config.toml
dataset = "read English sentences (LibriTTS-R)"
n_mels = 40
mlp_ratio = 3
head_dim = 32
bias = "all"
residual_init = "none"
optimizer = "adamw"
lr = 0.00064
lr_schedule = "step"
weight_decay = 0.4
Rows from block 3 of a small CTC audio transcriber, named by matrix and row number. Rows with one number belong to one neuron. Each number is 128 + 24 x the weight over its row's rms, rounded and kept within 0 to 255. All counts start at 0. Numbers have three digits each.
After each neuron's rows are labels from the 100 clips, of 14976, where the neuron reaches its largest size: "loudest" is the band of the loudest frequency at the time of the peak. Only what is clearly more common there than usual is listed. The data: read English sentences (LibriTTS-R).
# gate: MLP gate (model.blocks.3.mlp.gate.weight, 1152x384), inputs 288-383
# fc1: MLP up (model.blocks.3.mlp.fc1.weight, 1152x384), inputs 288-383
# fc2: MLP down (model.blocks.3.mlp.fc2.weight, 384x1152, transposed), outputs 288-383

gate.48:128111137139118175154120140126149088134149121149123109123107145128125133148127125140150096140140151112129107145103074070113133175140103120119144121122116141141137133111144165143166180133134100140080059118099133098123107136116108148108105104092085150119142148130117097107125133095123077057
fc1.48:142119150144126108121078155118091115095117142139171104116172106155127145090160107146153134130149123145144116106154159116103170134145120108161139170134119104152119190115070153122049128119153135099131116130138113127117140109155129148109126166144133133121119128118156126157126136165143111109
fc2.48:147147122121112106154147138094115111148133171110136162116173158135107141100083132115108099140099134132134140124129112108143103135168147143139068137161110145126158148130147121123155106138106145148115165143141113144112137140153157114089131101129125138157120100161160122138159124141108150126
loudest: 2000 to 4000 Hz

gate.666:118115118149144186133146176154141121151097142135121095114126098161086131153130137098124113111137156107157164114153131137103114133167112133114141146129122118081135123155134103134132145125131119153100104105138080080108128122152135150130170131134086135141130087117181118088102118084127185119
fc1.666:129153130147129086081098090119124126139074120140133124154108136138156135123146102132125117128135138080137112140125114119094111137135194127146167143143093101109056113103101133167171149166098157041114135141101137145124133130136127149084136116141121089121123116137133124095110135129139138094
fc2.666:150132098128154125162120150114135150107165121107145120129147144137154109145111145100127128124132131123101123099099118136116137134126098139111132156120175136143119142162120094123114080131117129142061112124133110097133140143151115111178105129130147099133136158108178147082126102150138148205
loudest: 1000 to 2000 Hz

gate.750:108159174148168123116089136116111156175118143139166106173120149129127125131075138115139146177178141102095132132137133152161104152116152126118116149137131129136154126117180114172099088080140100189151133151139111130128139116169155115130120157132134135084164111104109131161134138126133130137
fc1.750:165141128141136048111101100116128121122128120111158076098111084157119098131116100128140119136118110123172130117182083121153107109138128143109123140152138131125092133145109109138174077106136103073101168133147180080110156135144087116139138146115125142116123129107126079119139116135124125111
fc2.750:124126160130103112199163171108139125116140169115134145124145109151137156109082143154104084145155130158125165135150158103099132118113115101116109154087106118174135100120134149144122105123091152168115124134126122178104153127130076137125103144147144143163126119159123102132171146122132116106
loudest: 500 to 1000 Hz

gate.429:112133116142092098092126166124115151119159127127160118115090121126130150091132124165167132116146141103153111114180055149131088113116119164114145094166115134127097150157125115074147118100121112106117115112100120082142092136132120149125128150145121141146107114140154135151120112086144149126
fc1.429:116148141199138078110102071132103111127143119140169110134152128143147116135090109065124157095116116142109122141101138107130127101118087137180104179144133139125124127069152104167150130131100156104143126146102107181136135123131112155132131122129173120158103108136133139149154143108119167150
fc2.429:109131141075113149149147167147141143114080144156122117080119117117149129147144129116118153120129102110138143097156068115135146150148115170133126093114113135135098114147119139065122135100129132135102104094146151086153156161114120122119144169110144150120096137102146184126087113094118110121
loudest: 1000 to 2000 Hz

gate.7:103137119142146119117142109130154119139101101176136091136115169127141150090090121129146147081159117155131119145151107121128084135145122138137146119098114133090127146137165106136119101161136126130159102133138158133162109156126142160122141097136146119111144142153134140110117105111129111077
fc1.7:137150134131130183181128119127124110146137129112098125130112128103149111180097150125069087117154113065077112138105128156134108114156136130152123120125129107107165105139131129144099140134133127127136197109133118117136146099128133095177154129132145085146154105112114160160142146106093141145
fc2.7:106117123129106102127118143118124163122109125146090123137091123119115110097110151136123122105143123074122118125121115103139100112143108132122090127126181119114134128076156165139147126141129113095152136131110102126141116137123129113113124084121146135124127156162123124104112118110108132145
loudest: 1000 to 2000 Hz

gate.406:119118165129136173150167160104165132141091134119135140131131149114108113129121133143125133132134115093149148132153182141132141087101149125112138157155111132136136102104149120165126138076137124158166072153146092129125129126159160192145146099079128099152179134148146152162126126143145079108
fc1.406:200151115105132132111141128135148139117131095102128126134138107069159130117080156151094143110114125099086133133141123081085154099126141102130152118151102089150123126134135134122151134128119127131133149133126145109142109111122130193134117131110099140143131143151152161111108085143139090103
fc2.406:158120099136136097104137115096124123104147172144107141169122151166129093146135125122160138091141094132151144086164100104147176121136106146152118150143138140115119112142101155151144133150149102125139107076119123151142132142095132144177152126119130131111109137108040074136110120149160115108
loudest: 1000 to 2000 Hz

gate.96:122166104139143091093176122145112115150118145128157133128182146165124135138104103104144157160121115130122108104131099136124096097120128137150107163140142128074100142126115139133116144116126123161138154147114121073143120092150117151122123117085148122151064083122141118119144091127140098117
fc1.96:115101147101105107135136121115078085129144150134098113115087116099170123154087182163125141094092106138117171111085141127145106126134138108119131117111162115157154140188096107128118127146123159125115137130117135164093099114117146132134127094151142113114135120128106132146141141104108159152
fc2.96:128159059158138151097125130134120128148092083111142127111074105119126114168130143071146171145160092146129091144101109140141115129149174154155132108156123115119113128142174123138127169133143127184132151132087108132154092130139142141111150118123105102156086097152153149133096113156087104175
loudest: 1000 to 2000 Hz

gate.577:135145147165144119157119131166106133128164127120160125142127150157103176082162111120153126111106150099138155153147116130128121110126132140103110146145159172102146146118146135124136143123148118156105132111140126147099131162127138122141092152133146152121103179122107124119160156129153134127
fc1.577:097119108077157199159145184103112119144108124098156143114110159158158119142126154114133168128157161116142106156153132141152074171151148117134111131121129144136130158125121138139105178139096133146098133139124096144145126129173133139131162128110108123139126145117146156161137121104118159096
fc2.577:139119155138113108107131113096140088150093164134123149165144117107117113090147124106108062147098133126105154134090127131124137141128142127115109089111163120091131117104126110132106130110144154136135115140132166128089145149111132125104106145128156134069106116203100135104170131138120099146
loudest: 500 to 1000 Hz

gate.153:086137149113157121147127120129173159157145090096140139151137178139126128121121073127124118081116145137125189111133094157121127097118108132137148134121112121105136114125111153133096137107125139146142121105127153105133136146126159166176133145104112093112116111097071150105106165118165085117
fc1.153:106114140141191111158098147113113139133156125096154110144137129149139101135133064130176120136084162137123162129111104126096109113100149146112137108124139117136132127092130113140086078105167119145137108143125124129124115148134128141149076174145161102125140100093123126143114133163167136132
fc2.153:183133099150082111114166131135128128144131127103102119106109109155074126160103126143120164139135126145133104131124150109127120118157137105132140141147124106139120168191114156116147168121093147099106142165080154155125125134109141128091149077145116147119169154199109140181134113118139140125
loudest: 2000 to 4000 Hz

gate.123:131113106136105134116159141130109133113101124136145103107113119134144148167150120190113126125168142135154114130184132124091126147161116120074124160096122116146118113175112116111113128112127130128126110143151080093120111107135107160170123114119131159124118138154161109121093116124105126134
fc1.123:155136132093133125128155135145112136094129149122145103152160153123121193111137116130120136096107122105107124123127121131111130137104110111115167102111154110104138139149172152120137116137132160142107139099064117105133135174118148135066158119124104127115133167123128144121113086159107088150
fc2.123:118140128143162156142159128129137118144125124135116161151139092149138111135097148134165126144113186170096138096114116106123112085131086148092139171135113120163144169121148120130124127107080138142156116139159111137131102141158145117131130121138145120148145100091130089152140070140132141141
loudest: 1000 to 2000 Hz

gate.256:140127142162170176121134128103140112135066134143129137110151128150110100126115158128169055160132094066171163113142147153104135178128104124120113131131117099122151144139126126142176115144186161197134123131127130089146126107176139136095129143132104136149174178112137100141099082124139091135
fc1.256:118126127139133166147145117122150160152116120153145116076096134122187126122126167119106169140182115108111107148138127125140115159129119139073124117123162078158102039109107078163138082113168108137133092132101149125137122096100119123134126138099096120116181200166111142127173118157152098139
fc2.256:132122129104122153169169147111112135136183100098123150153122122113097126118150126118118123154088123119127151200130128135139148094113107109110136153099116147077104146106089137123097096095114131104128122092141096140125138149127117137158109111140117139177143136136102143085136149131132123117
loudest: 500 to 1000 Hz

gate.592:151095143150130092147165131117127178121152111117105096150097125106156143093128158118166117115114123130159175125158115109125120096115140140104174110127126126144102128194092100057136152113138093134111098133128118102113094105126161166150121124125114166113134137118126108107125096127138110089
fc1.592:126111086140153108096132189134111137137121171137139121122148122140108153163146079166109155111143125105145153143104102183109073106151140137132141185173151173105105128101125139107120138124125133121115161151114166152119119147153135124153119114137139122177160103066160137112131165174126122114
fc2.592:124122098106084135120097095107113077136089106102109141165168107147125135124103154064120168121122128111118127117088135134112096126112083110166085150111111149102126191077131129173084098124124147154131126126115134121165132146141123105122081127128090156132108145150106158136084136147114110126
loudest: 2000 to 4000 Hz

gate.118:173092131090130183149135118121105144090093148115107095117103153175125127156134123139134112130154123138106171142163102083126102138180141124104122139146147126087142093133128138134133105115154149159117149118083144118119130097084165121143137122094047148121161181166188149102114111114145073112
fc1.118:145155124104083098110104123114100174119133151167148134146123171132126157098115113146091121139143109103098145182121170096142117089134174117134078137147095119122131150163157125113093117133090090113126132153116134158149163112114107124108160090132135121128110166122136085159120147098094115112
fc2.118:124090113112107149106119110088109159161170093119117189125108120120143121188119102116110136169117144083141129184114143156103140094109102114115136136133125121113115100143121114106156091126132126125140117161126128123120094111148144130121108174118127142154120123127145125114133089142137108144
loudest: 1000 to 2000 Hz

gate.694:169127096120143113071170105139125135138131143101116143140128156123119113160118104122123132131130108118117118087105182190116095090141101138120169128143134138101120042127140124128080118121126140133166143117099156095146139178134112154149142116134144143146116089133146134143116138117143110147
fc1.694:152126130116150104117128160148122128120119095060156065161131127125144104144156093108091124129106110098157170116097090122128104126114135141138151111089123107101115111127142154121108075097128094140129146148122101130106120150109151106127106112146134091104121099109104108143141168132135110146
fc2.694:099121152086133145131144099071145170149122134140113165152093139165120156116102134130196129171184131131175093173140113160137138116153163140127122109175136136144103116157107140119135114174113087093133123129147117091151099110131108149137140151130149141138122132139159132068132099161143162103
loudest: 250 to 500 Hz

gate.661:118143171127145110151187128153115164170089169152140110136109168136122118174139122147135093099162116077144177130107122147142100142155135146131146146144143181126111102115165180129107110123159162161101125120117172135130125152118157151145145109118135117119096072117129142138140162089159137133
fc1.661:167131140116150130085083147178114159115131143125164141140143127146109094126123127107147137148121145109120154112110145092082150159092072126124106160130132094158126109095143163151128117120167137079174143122094128152120150140128118109140078147140122135117122102156113106150133126138137146151
fc2.661:112163120116119109094157143134126141145130147138111102139124169158112130177116126132130107066167111152146090105150132176125133126158125107141172175102124108097131127194132176145129166090165124135128154179097106146104151139083161114153146139138089174111149120107103142153091126123126116149
loudest: 2000 to 4000 Hz

gate.697:107114116092107064142126126106142099110110159124122109111121121120128135114114114129111112154147135094136131142189117115078122132113106122088121060140141122134112123102133122122131082169155126145145088157088105121137130127139088117120121111131110135149145112122136123083136105138120137128
fc1.697:093154124131145100149123095140120132165159125174151091155119107141125068143134112091152138130160140148148150149123135118112141114138133134171097167132101101135112146144125122158130169093130155121085139123136195090113141138128126128135135099109135131104085105128114132093098146091122141118
fc2.697:135130129116095088157138113143121088101110141105097111087087144102099146095108118126099111122104174110058095116118152115139134117156132143110141105124134163122164129130158150107098113164144142152129148147100108120137158100093125103098105124132141153136147107174134178140133103096150104121
loudest: 1000 to 2000 Hz

gate.667:142139144104165116178088157119128119098135132135138095157107154134108165131150130162155128153135116154145139115187072103144134117099157123119135128161167092110155102101109110126109119116127149132141117111127148110174127150110102098155134103130129127119148151147144185110118129172122107133
fc1.667:085143136114118117165126080148118153155166132154132122150167115154169113157127138106111159162137105166104123086095116176117137132120145107129100150105131090133144105153104131163127147127122086122110142107117159115104127155120129103135115122130144150105097139094117069116184125102151133117
fc2.667:138092117146148098116173143174151113140123201101114133141096128110079136120112100125165073118147127125158177136147122114125094112133170150118131107150123099130087149122120126119161108127151116183115116137134082153173114128132122153131155128121084128116108110142110139135104130086094147151
loudest: 1000 to 2000 Hz

gate.133:138099133140108121148162103138105140108118132152135094117150120117094148108151093122148139071137148084125131125156080157110086146114110124109160148142138108148160151132124121127099137152133160126136118126119099145177153110180129183101148130138153162120193120112091191153156160150116104148
fc1.133:179095168106135159118122126151147151089104127154133182148125137148158112160094156138116126146187118095151108120143172134117154123137102136116094132118099133138154093119117138139128136135168152160114143136117161114122135103128164120168127142120099104120101188127124109126145128123156157116
fc2.133:168120124116138155143142103154102120128126152103129138137117144093146110155160125145119055120107149115112149163109088102107113123144130141168139127103133120154152133107138087116081167138120104154125139112182086136133176141128119115100126160109142153149148146142141142134101134145102066153
loudest: 250 to 500 Hz

gate.531:117087098116111124106127142121096126147154149134132134109106111125129125101105130170129131113104117112157124121124154142122126096130135120125123082106109123128168123149157145108097169161133121111118126117163089135126097116156170153118112123109142111118082092150130118135100136115120161117
fc1.531:100165118101175131176117147142103137094131148128140123137114119140158118176144178123127140153140123162143095087126134214141137146154165123140117175112157141106165114115134111101128087136110140123113130121157132119137156120139155143154088155139161149121145124125130116137137148099145139102
fc2.531:215125146123116105098143150114139107121178144145131112144112098169129098120124104170157134102165128106125117132115161093143126156129108080121161119141118143069125138145110090158157123148150145091133139120093109111153193151113086136134148137139086088097150133124097152147086127118095114145
loudest: 500 to 1000 Hz

gate.710:130082122118100083122158142112157089105097148152147135100132124149139132126110095120105117105154120131142096120123153169136113160127129176157168115150112150163112111130144153149152127153117138171133123128132129130172089136136131164146108105111160149153084121181148109129151116103137168135
fc1.710:099089137115113127146107135132119096130186125149122151145136100129135161132143122156103164095146113150142116115096144136172133142118116156147127103129107146150090095106130135097161140185107099119103109091115133135154122135100096152135099136088165169119108129161102118119132170113128122152
fc2.710:115129132098136150151107110123116143107130085127076126145111087121159112117113152117121088161170099137123133139141148131149144098104123135120139175136093160148139129115173161141112163165145144123143136087150154111159102146123117140150158113116105132140149175147131109115130125116124130173
loudest: 250 to 500 Hz

gate.407:164158137105106096129140105146136161132160144156176150120133139166151119117144124139136122129110154158129109113141127196136130165141132135150098155139173171117153072095120170107091096138165107145101131164165132123095123090146134116172126137140133110136122129144150121145109109083163078106
fc1.407:105174101131107158148110136148128113122106104126136132096130115079129135123087096121118142123118098092167128125123106098112128133120051134112138085109096122108117148146087146129133116078134152183076176123161159121123109144121142134121119134137080131141082096105144121156117168134151119133
fc2.407:131128145123167117117178100095135116171142130095152145126157152141108095131159123141149194124145137120112074121116146181160133137151182136101139158144173149113113138126145141101110122145139125111162106142097086088138136125119155141126135167139149142104111148133150155114132129158121124097
loudest: 500 to 1000 Hz

gate.457:117109108174128091106123123152109166145144125111125093136121125100126130138108127125154140123151142103159117152159132083129150111102126134105165154172137164090145138110148131126153083125140157169151097121107097123113085138116166153149070115126092100102091124128105098124131118127144136099
fc1.457:131134139176118158168144134146088149111157091181124124141123124121137152101136121122182128101121135137114113140126169106114172144125143148170122156148100133110131169097137125118180135181129127137131112136151100139165079122138153138124074111103120151121103150131115107139105110123140172114
fc2.457:108140131072161162128115093092115136129144156143133116130097117162140090185129094110156110084150097096134134116123134154115118125139100107153149119138095110153153125127124188204109102179151110150123157127116136137116144166157156092148096167175105143152133095139141154126126158117122095066
loudest: 2000 to 4000 Hz; 4000 to 8000 Hz

gate.100:150111155139166130163128161143123124115110166143121123148089127139143136170139139100119122097134114097115165104110124136142133070140108144142184128163091157093116089109120126144102163133129091175136104100091128136155139123133121148147129088055120104114132121139152115098155166097126106104
fc1.100:106149142138156112129121114169107155181170123100130108151134151124126147158124077117130117131139128140104138145132109153122158122079106128150152117196106143119162105103145166165125126128118145160151143108175124181124128138040211122170115127093098119124137121126091100136193132124131091139
fc2.100:106132140122105174132114170127145139140159103139139153131116149091090152146122143122122084098117143128112144116097143110109148135121112115100144144101131115103094152129098133155131137095113113119133090156082118102107087120132093125152117146126159144096120100147114151150098157102155086130
loudest: 2000 to 4000 Hz

gate.723:144123112081137135125116129179102133130105122149153148152146147195121149140134144158100117111169177106096127134150117162133133126136141116121114091158117118120138148145125144119130128137144115146126097118120103155170098154109115135105177088103118150110145120163118141117177128152173156114
fc1.723:169128120157151117133129179117166152153154147146153139143114106149154131171133180086131140136128100138096150140114136148093142113130137138119114139121146125138122123103111126151162122114117107101101156164140118144124108139121112129180133124192154179146123123129139075136096163143141159141
fc2.723:103131119110125157134154134164113120131164158092092125117104080118116101145121117160126098143132186153115092125111173094161098148171118147144145181120115173153107152107116125115120122115092119097171144160143128123148127115161141128101114106105091123135156118114075098155105128115144109164
loudest: 1000 to 2000 Hz

gate.231:095094131165134122117125132132121120140182136153121179133111113118106125143158137169189118120144158122160157157151086104146150168123128146126122151162130136184148168174138145136182132130146146147155101100114116124155063132131148160135133145104097136114136144128146114146118098125110128169
fc1.231:096111160121089152161134112117117133135133155137119139124132152169125100102100141131119096138152157130157127138137164165150165157113137138094084119156152095119088174132137102112066101112109149131115153145153096113155135133168149117106126137149126136149130163148121146156094139141162138121
fc2.231:122138117138171140147109194137137145135115149135110147133140138152115151093120159119108099134089127146132124139132140140135133082129093119142151098048128152141135128103074099146121128131139146099154128100133154115144122132109125109132085131135127090173102094156138110083165152119151116097
loudest: 250 to 500 Hz

gate.562:132096140161115149132169129145099097117092149110117113144130139146134123123102119115126141130128116105138141122097121132121125141125166151106150136128139125129161167095168141147153105159117119162062146128118145151103141159148138128116112114135128128129135143144099116104170164134128123122
fc1.562:124114160109121127152151090158139158112086113107126176126141138133119099082159089142159148095110141116120169121136124093132106148163111143073136104105125164165135087116112126150125113149148170138151090127102131137121149108136143124134122129151091113137120120102095174137143123128119067126
fc2.562:124144133145114131141152103156111113149157111161154102127137144139059168158132137124159120157155108165127131118156101151149119125112065143105148117137101149134113169121112111172122168113152130148083136105147112129126104133108130152160119137125146133086082198099134146132159142127150098106
loudest: 500 to 1000 Hz

gate.472:153107143099119108161139143144133138133152169137143099095107162164092132113067110122159122125143134142128179121180105118122184060126093111159169101144105145102140143128156118104138124110088121138087128126114105103120108121145144164138123155136112115118141114123145144149100118101123150070
fc1.472:132131124132150113137134171099180150131116159106114106139101097114077103128110145133148129117135097131115170128129127078154094119110110125139136139119148072100062188128103106107143141115093143108143121106131128095143103146103062125165126138123133116146148114137108126094126139137153132108
fc2.472:117136118065155125128167159104078069104136131158153128155159072100145145180155131103122125070114133120113122114144139124123114174135112128138133131133112147119135141103127116204103110154123115167137115182103094109110168133157077101097094149133113140145132197112123132133123134137122126154
loudest: 1000 to 2000 Hz

gate.673:135133129096180092161101114118134175177122101105123070151100135189093113137102114127145128144145103152111154139164103182149129088159138146109141131176146146103163133151157116144108091093097169130104120160141133117136134144160160139144145158129091161098152114092140125131163153121145089136
fc1.673:087125118148150142143097115122127133150169136119160107117145134121146160099130123133149122099139156152106156129116093145098114173146177110120083142131107084132147183152161149129174135129147128149115101181190086113112094112153165116192123149134124160128144113116126118121138152129140122188
fc2.673:145136139128089138140129129148117103149117171107146126106086090147144144147151172153067088191165165126114116157122173102169144123116107114117096122114151142131098122137104111112110097105151101100197117111138132116124158123112130144101100139121123113165141194139081189144111134161127149133
loudest: 500 to 1000 Hz

gate.764:130157142179124146132169107143106169117162146140122134104124141111117129159119151161112151142132141096107130152109129153100132172110172124192127161150123098138120107150170167157149115137101133156120115125138129141136125099124162132142120135122109138140125130106141114148127154108099123143
fc1.764:130172110137113132115134090150120131125140135136130134086143106095152164160153115100147141107113122122113094137133106167140143158126177133141126141156136113101127147156167179145152148081093109121148150138145115135127120111117097135148130077150169131158101120153155162120112117110162152173
fc2.764:146128128102142110080076117154122121107138138145124130101104168207121151124136108161109108118166111131129146147137109116142140064115063140139136105115137141147141132124071117100111138156154112117099169146087116113146128116156158113126121113124118140139143118102139092129103111114158078091
loudest: 2000 to 4000 Hz

gate.365:140117145105167149135140145113143178154111172145138124146072124131080121163109130135130108165118147122082139118117132119115127094112083143124113170141157138141140111158130089137119142118126129162087107130096115107108156131146108148139152155114087117120163098091108145115173135121170117134
fc1.365:153114109174111118082144089115176116085113143088112134121148131133174108144117128114106130153143084111147117147098158129127144153137146111167133131145120134109116160126119134142186102131114150102175137118134166122098145106114123130117161117139113112128075153151119118133146156152116094127
fc2.365:136113143124149160185151163155119116113150118093157071090131125129136140108138138122119076122081093173143168123132124125146129119102127133127118117147116100169135134108151062136142155140122099151085116114141122098154114094135114116106140134129128098109128117087168134132166110112124136100
loudest: 1000 to 2000 Hz; 500 to 1000 Hz

gate.305:123082117139123148109183111139140134103131149103128108134150175167108148122095135141145114101150110145133126152131102144133126102153148105087174129147102129150121126162178158110130123159132112162101110124090134103145129153118088147166145098137170132120094138151133072144106128120162072126
fc1.305:136141137094160132148137144105073096136114162129114139158099150102116106154116105098112130142113149145117139121133177138136135113110181121122116131118143135152165122096113090131123164108134144143100109116115117156141120097161124068100090118117134104155110149112150150131155072114140172152
fc2.305:100138142118129143122131154076136161122135109191122121116111114117122096135093178096114112146113146126126137121134116156109123156111148109096100154156162152125141154102123138145139138117120140128069152100144122094125119114144174126140157119146089141122135173125189106118169130112122106140
loudest: 250 to 500 Hz

gate.85:138128110121113096125129144102156119081118121134150125088129150130157158092150103144162126139138087077143086119162116095111137127096134124149114090123120110055115141114117125071139135137137093123148121110164105107130118095144127156109114148098117096122117167122105090098074107145134124090
fc1.85:191103118101105117111105150157066104103153153141164133106139101107082090155118134079099137136120137113093142125141144115106126100122082107116080168124158144125136137133093132090124122130133134127113156150111111110110131118140123104134112163141091106131146162111134159073116093145172144130
fc2.85:109132180143079144117110121138136077147167123103113136126107107135140118120163146111133082093115133100147137106135130132128149174160114173116143152142104181136131146126116104124158068151125134143160118142118124115123151101153147131117107140122129129095143164131133161120122171183156131154
loudest: 1000 to 2000 Hz

gate.79:150131154111140130152134139141117143132137155156138124158132133099102129174103143099098127181126100120089146099138123136118107076105092164142153120147146149127143152122165123141177125145072173199116114140144125138164130138177150151103102150151083142143139117120155126150170182167162074156
fc1.79:073112107125115169125156095151130143107107128123128136130140145126102129152175131121159118104117139130111151165127099118114119125127042129103118131113121148138101097132139126102163134122124151169122124113140119125145118204128078130136111124121140128126110120129090138121109103159189142138
fc2.79:128129134074124133118121149151112140137128164158122197120117122137137176153162149119099109156127131121162120108123155096125154105164120103146145092118126111108137123094132152121124129111153096128134134116153088091120165114111117166125123137094134154104093163141142132144147171139108050155
loudest: 500 to 1000 Hz

gate.335:099113129121146117121159131101110109133169129119143171120143107076144132156109126124103167146065139143088133114092118126136087148112126141143136156146083137110158100114095168151089124145130123125143114096112163159130127129085145110106120077117105155126102142112158128116098122130118146137
fc1.335:108084168078109087127158112144160174134121130086116108092142139153128126099100126194092131139152093100142135119166125112106131136120155167101120120135106145153140113120089107175146127156145147153113118115130122120141122121104137166124112126087121118117129115121119122137125167119149073114
fc2.335:075119149109155132192107151123135115133115160107142153148089106147125120113110087106106132144074174172136188151111118140128092130117113133161118127126131107169134152172164142165110084068100155145130120159166171130138150145121107079133126118152151116127119147122139146137151144151103162149
loudest: 250 to 500 Hz

gate.46:141069147091132108094119095129150162098105114133120133152112163092106133093171107132183120143116130131130143123117135163130117139134115107135143105122128157130164162116118156128085135147151119134118111121135120122092143134114165104133115126152076088080126154103139138134114127136128062130
fc1.46:115126148090152095099096128100095165133105128185112107151123129117128164116124117119153107149127135154116151145158113129145128127150101099145166116121116094164163119151129158139092129156097156130110100120122118150131125162105185096114116139093119148112153129126126146123132113154121054112
fc2.46:140113097154134130151108143199167135122156114047119125117095132133165137144160148143079123090159113096108150120111126135124155130091105108102120149128099124124135149142145086140163123105149098138170154124163145107143129107113144136129135113159171137185158110135119126120115120149114181135
loudest: 1000 to 2000 Hz

gate.115:163066137107154139166109117148170153143125133141077174160130121118139152168116103131119139109117135111134169133144110085132108100160099118163182080096120139145104080108166165144170134101098139143121123107156105123169114103121124149145129104099089153143143131134125153163153186116175079113
fc1.115:100122129177146133160114142106145104149114150115139122136139133106145104103106124089152145120143124136113142146112048128121123093116161129143097137118124117122108142118094131147121135126097084108101117138142165155134099168156100136126148184122167125116111092114087135159096140088125124142
fc2.115:103135099107109184108138109133079123132130118098101150115184138086114119129097142128153170104115152104144110140137157151140162165162121110129174136114112110075108137093116139155139120133120139176123129098102055150122138140107140120098144118108115112149128126143145123122128129135138097119
loudest: 250 to 500 Hz

gate.455:082104149123154175118117113124054132146131122134134182127124132117132102113129176110137115114141124116138111120093161155145130146120144162150146090142100177142133145123137123150085149117150138202085144114135100126138122117175138118159140146145159114143146098107132137145143182099105142144
fc1.455:131105117099146115106121155125107118128137118134124149114125083075141120128101106143125130144143169158131084090133112059121150098079104144097171078110119115140120153138078131119143138107114122090138122135089173116112135124108102127103106130111141105140088115147106102105168120133162069139
fc2.455:086126118141140111145093120163103113133118115153117113160169152156186138115148140085131149124141113103126133114118154163161156148140143094163131127166122117159157091147117124157132154187126075134071140117168085166120110128126106125159132100125102096144159083117177107116138123148120142138
loudest: 500 to 1000 Hz

gate.405:138079104114125136126113144111108108115137142124094101112114173129089143151111126108121113122147126098155175187157119101122128119142132195130149111159160159136116122114181112128134137103134143188149138097086068150163108123138114198144111132094103128139121130156138110143141143100102128167
fc1.405:145124135127140130129101152123131121134103126144120137170078126131118128116159120122123102152096156098134126154122107121081122117092149132154105135116130144133096138164159148121140154143124113162085102124152124115165103089171102162118121148103124151079107120140097151119082137095130145101
fc2.405:129136124128133090133126125170124110151108152124122120134148162151110103126166105135145159133125099121117100065129097150127113123137125125133188162184116117127153127144102100090131144145163117112137137141137160100115161149168154107123141123152149126129104087146117137144109123124123108152
loudest: 250 to 500 Hz

gate.152:096124157125129156098139151115164132119113125123112195137128113134138118112164147111120160134151141144110119135122140127133110197147124125104167102131151118160143150145151125168161136143147179167119132154096125111138142116173086137133150144100117165178152077143130167199114106111135132159
fc1.152:063150158139140134151122109130092147131164130157123087179132148101097150086139126107121138136089128136109160123099109139125173105115107110137131131113095130140139166177118145110117152113147110134081126124101137154146130139084165154107149148125130113157116134142120116166117143110101153148
fc2.152:082133121108116134087150109115119113121088114129085169144085125156154146141137120115132122192154120107132112107140118131112098150148170150089138085118118170172143105117161135104150141163111108147163152164121124110143121151142140129099117112136142133122110140116139127113134101121149133124
loudest: 250 to 500 Hz

gate.56:152083102103115135139166119111126110076125109150142106103171174158129138106056144127175147131140112093116086112108135094156106078110181137148093101133090163114112199115147149134141133172097148148117129113099148138138110131146094117117138129121111119113100151131124123100144162132137161121
fc1.56:118144147162142128141103104159171147159169103144132126142139144076179150120129083145116130114111144123147114070093103130126110140101122121152153160126130114090182117113119172162128119132147106125122138152135149135101109107141188116114111145145118099146084170161111159118146138128110132111
fc2.56:150137128109136176131139143066119113094136139181093133140151191098119139140070116146124125138129129173144129144095132104137156123128158123129164116174133168126119145118131161111100149135127138114087134142107106169104134119106077099135134108137159152086151076068157095160105127113140116111
loudest: 250 to 500 Hz